Rows from block 5, named by matrix and row number. Rows with one number belong to one channel. Each number is 50 + 12 x the weight over its row's rms, rounded and kept within 0 to 99. All counts start at 0. After the name is the row's rms in percent of the matrix's.
# convs0: first 3x3 conv (model.blocks.5.convs.0.weight, 80x80x3x3), inputs 70-79, a 3x3 kernel for each
# convs1: second 3x3 conv (model.blocks.5.convs.1.weight, 80x80x3x3, transposed), outputs 70-79, a 3x3 kernel for each
convs0.0 100:45 31 43 51 51 80 38 59 55 39 69 56 44 38 68 56 47 48 35 59 54 32 42 48 47 26 30 47 40 55 43 39 51 68 57 50 51 43 42 47 56 51 49 44 62 41 37 45 46 59 43 80 49 20 67 47 48 58 47 60 50 52 41 50 50 36 62 49 56 40 23 34 53 39 48 68 50 35 43 51 65 50 46 45 43 44 45 49 56 46
convs1.0 102:45 65 47 62 44 32 73 49 44 45 59 61 43 39 64 50 50 82 42 56 28 58 63 43 37 39 45 51 53 67 53 62 35 72 50 54 64 41 36 42 50 55 43 57 72 46 66 62 44 49 57 61 50 50 39 42 34 56 31 63 51 70 52 39 39 48 46 50 61 38 36 36 59 25 43 60 40 42 52 31 52 41 26 68 41 54 50 49 47 67
convs0.1 095:44 60 48 61 48 43 42 50 78 92 38 34 53 34 44 59 41 39 55 40 56 33 76 59 52 25 47 50 59 35 40 36 38 43 28 40 47 67 59 47 51 34 41 46 56 41 41 50 66 65 51 40 31 43 55 53 51 60 70 45 55 57 41 48 45 53 43 48 43 50 38 30 42 51 53 62 37 48 41 64 42 53 55 50 66 44 53 51 62 56
convs1.1 093:45 24 54 55 52 62 38 61 61 44 51 48 52 66 62 59 41 52 60 33 60 33 54 51 58 43 59 45 62 60 47 33 36 54 57 57 53 52 72 59 38 49 29 55 29 42 61 66 41 41 45 24 68 51 48 39 34 38 45 49 40 43 39 62 50 60 45 47 40 27 65 49 32 20 42 66 57 41 41 55 32 47 59 46 64 59 39 41 63 30
convs0.2 099:50 47 26 49 46 60 64 48 37 49 42 43 53 47 41 61 43 71 59 45 28 51 38 35 54 44 37 47 55 42 50 56 73 50 43 44 30 65 50 58 30 63 34 86 63 52 59 37 48 39 38 55 45 64 36 36 48 68 57 46 41 85 58 57 52 64 61 66 60 55 36 62 50 46 30 65 69 59 54 33 53 41 38 40 47 74 51 59 67 44
convs1.2 100:48 50 62 48 25 56 47 46 54 59 64 57 49 36 36 54 47 59 70 63 63 66 44 59 38 47 58 48 51 54 58 34 47 51 54 71 66 47 65 15 39 29 43 46 60 59 58 52 47 35 49 48 40 36 38 35 59 63 78 42 39 42 43 64 51 33 46 44 30 68 45 63 47 54 30 38 36 33 50 47 43 57 43 59 40 50 54 53 64 45
convs0.3 100:48 62 48 60 30 47 52 45 58 45 44 54 60 49 44 53 46 45 51 29 51 42 56 28 25 71 73 41 21 53 52 57 68 38 50 34 72 50 62 53 58 34 41 42 69 55 38 51 56 47 44 54 41 53 33 65 35 39 40 53 46 43 47 48 34 47 58 51 32 47 61 31 42 50 29 52 50 66 46 44 47 52 31 42 52 43 41 64 60 46
convs1.3 098:50 42 41 21 50 39 54 50 41 32 51 58 41 41 64 47 53 42 71 39 27 44 71 55 40 37 79 24 53 33 56 76 72 53 51 51 65 57 55 52 32 55 54 69 69 30 63 38 36 51 54 49 28 46 56 59 23 41 57 32 45 42 48 41 42 30 36 47 46 33 33 42 55 65 42 42 42 66 59 53 32 57 49 41 61 50 80 37 37 53
convs0.76 100:45 75 37 48 58 45 43 58 52 56 61 60 33 63 72 16 55 47 46 52 53 56 50 35 33 28 60 53 55 24 56 55 22 37 68 55 27 38 49 88 61 48 40 55 50 33 58 61 54 59 56 51 34 52 52 62 33 19 45 58 55 49 44 50 51 49 36 40 51 50 57 47 41 49 73 32 38 71 35 78 54 38 44 65 41 58 40 44 54 55
convs1.76 100:49 60 32 63 36 58 52 48 54 64 31 63 24 59 58 68 61 43 37 20 57 51 71 60 57 34 61 63 79 52 28 53 35 48 39 52 34 34 51 74 52 53 29 51 46 34 57 46 65 44 49 45 67 60 72 62 80 44 38 59 56 47 45 43 33 50 44 70 27 45 26 58 57 45 53 63 52 47 56 68 56 78 59 70 38 44 40 59 59 48
convs0.77 102:68 48 26 53 32 52 39 45 40 44 57 45 50 64 62 44 58 71 47 28 43 65 26 51 52 57 30 27 57 41 54 48 64 36 57 38 44 43 49 46 45 48 65 89 49 52 41 47 40 49 52 53 50 57 42 66 43 67 40 43 44 54 59 72 61 60 50 45 55 40 59 46 37 48 54 27 56 75 44 54 26 62 30 34 51 52 42 60 67 35
convs1.77 102:48 43 44 27 45 44 58 52 39 60 60 49 48 63 49 41 47 78 55 48 47 71 64 43 42 50 51 49 62 44 71 74 27 41 70 44 60 43 43 49 47 41 38 41 50 56 22 46 28 39 47 69 53 37 58 46 41 42 47 41 50 64 53 28 54 52 41 44 43 40 47 60 57 38 47 83 56 64 42 52 45 40 30 61 64 51 58 74 45 48
convs0.78 099:41 56 59 57 55 67 47 66 35 36 67 52 41 39 42 19 76 45 49 39 79 28 39 50 24 38 63 54 54 44 59 53 63 27 67 58 52 53 37 49 61 49 75 18 28 58 41 60 59 53 42 44 74 56 58 62 50 35 33 46 56 44 37 50 39 45 48 56 44 38 47 46 51 38 56 44 46 48 41 47 51 42 30 57 59 53 47 29 48 51
convs1.78 099:37 65 53 64 54 40 64 58 41 56 39 62 38 69 62 45 63 51 53 37 54 44 46 46 54 40 62 46 31 42 50 67 40 55 53 46 46 44 51 49 42 58 52 57 36 47 71 31 45 45 31 38 47 34 32 51 40 39 80 43 41 32 59 72 35 20 52 40 51 62 39 67 18 43 63 40 42 29 36 44 53 70 40 41 38 45 72 47 79 40
convs0.79 100:29 41 50 41 43 53 41 49 58 44 65 49 71 50 39 53 41 43 49 71 52 50 57 68 50 53 31 48 49 55 45 50 53 42 44 37 52 50 66 51 32 35 38 35 62 46 28 60 51 60 72 46 31 41 49 40 51 35 33 53 51 47 58 33 58 47 57 74 62 41 37 46 63 45 49 49 35 38 33 73 65 50 48 11 48 65 46 29 46 64
convs1.79 100:53 35 54 50 41 53 48 47 38 54 65 51 52 40 43 44 38 65 44 45 51 42 66 71 47 58 41 41 52 49 33 70 48 46 50 57 42 51 49 33 40 46 65 51 58 37 43 63 68 49 53 49 46 62 68 51 35 57 54 51 15 48 23 65 37 51 49 44 44 53 56 58 47 32 65 40 41 30 52 50 61 46 43 36 48 73 55 50 42 62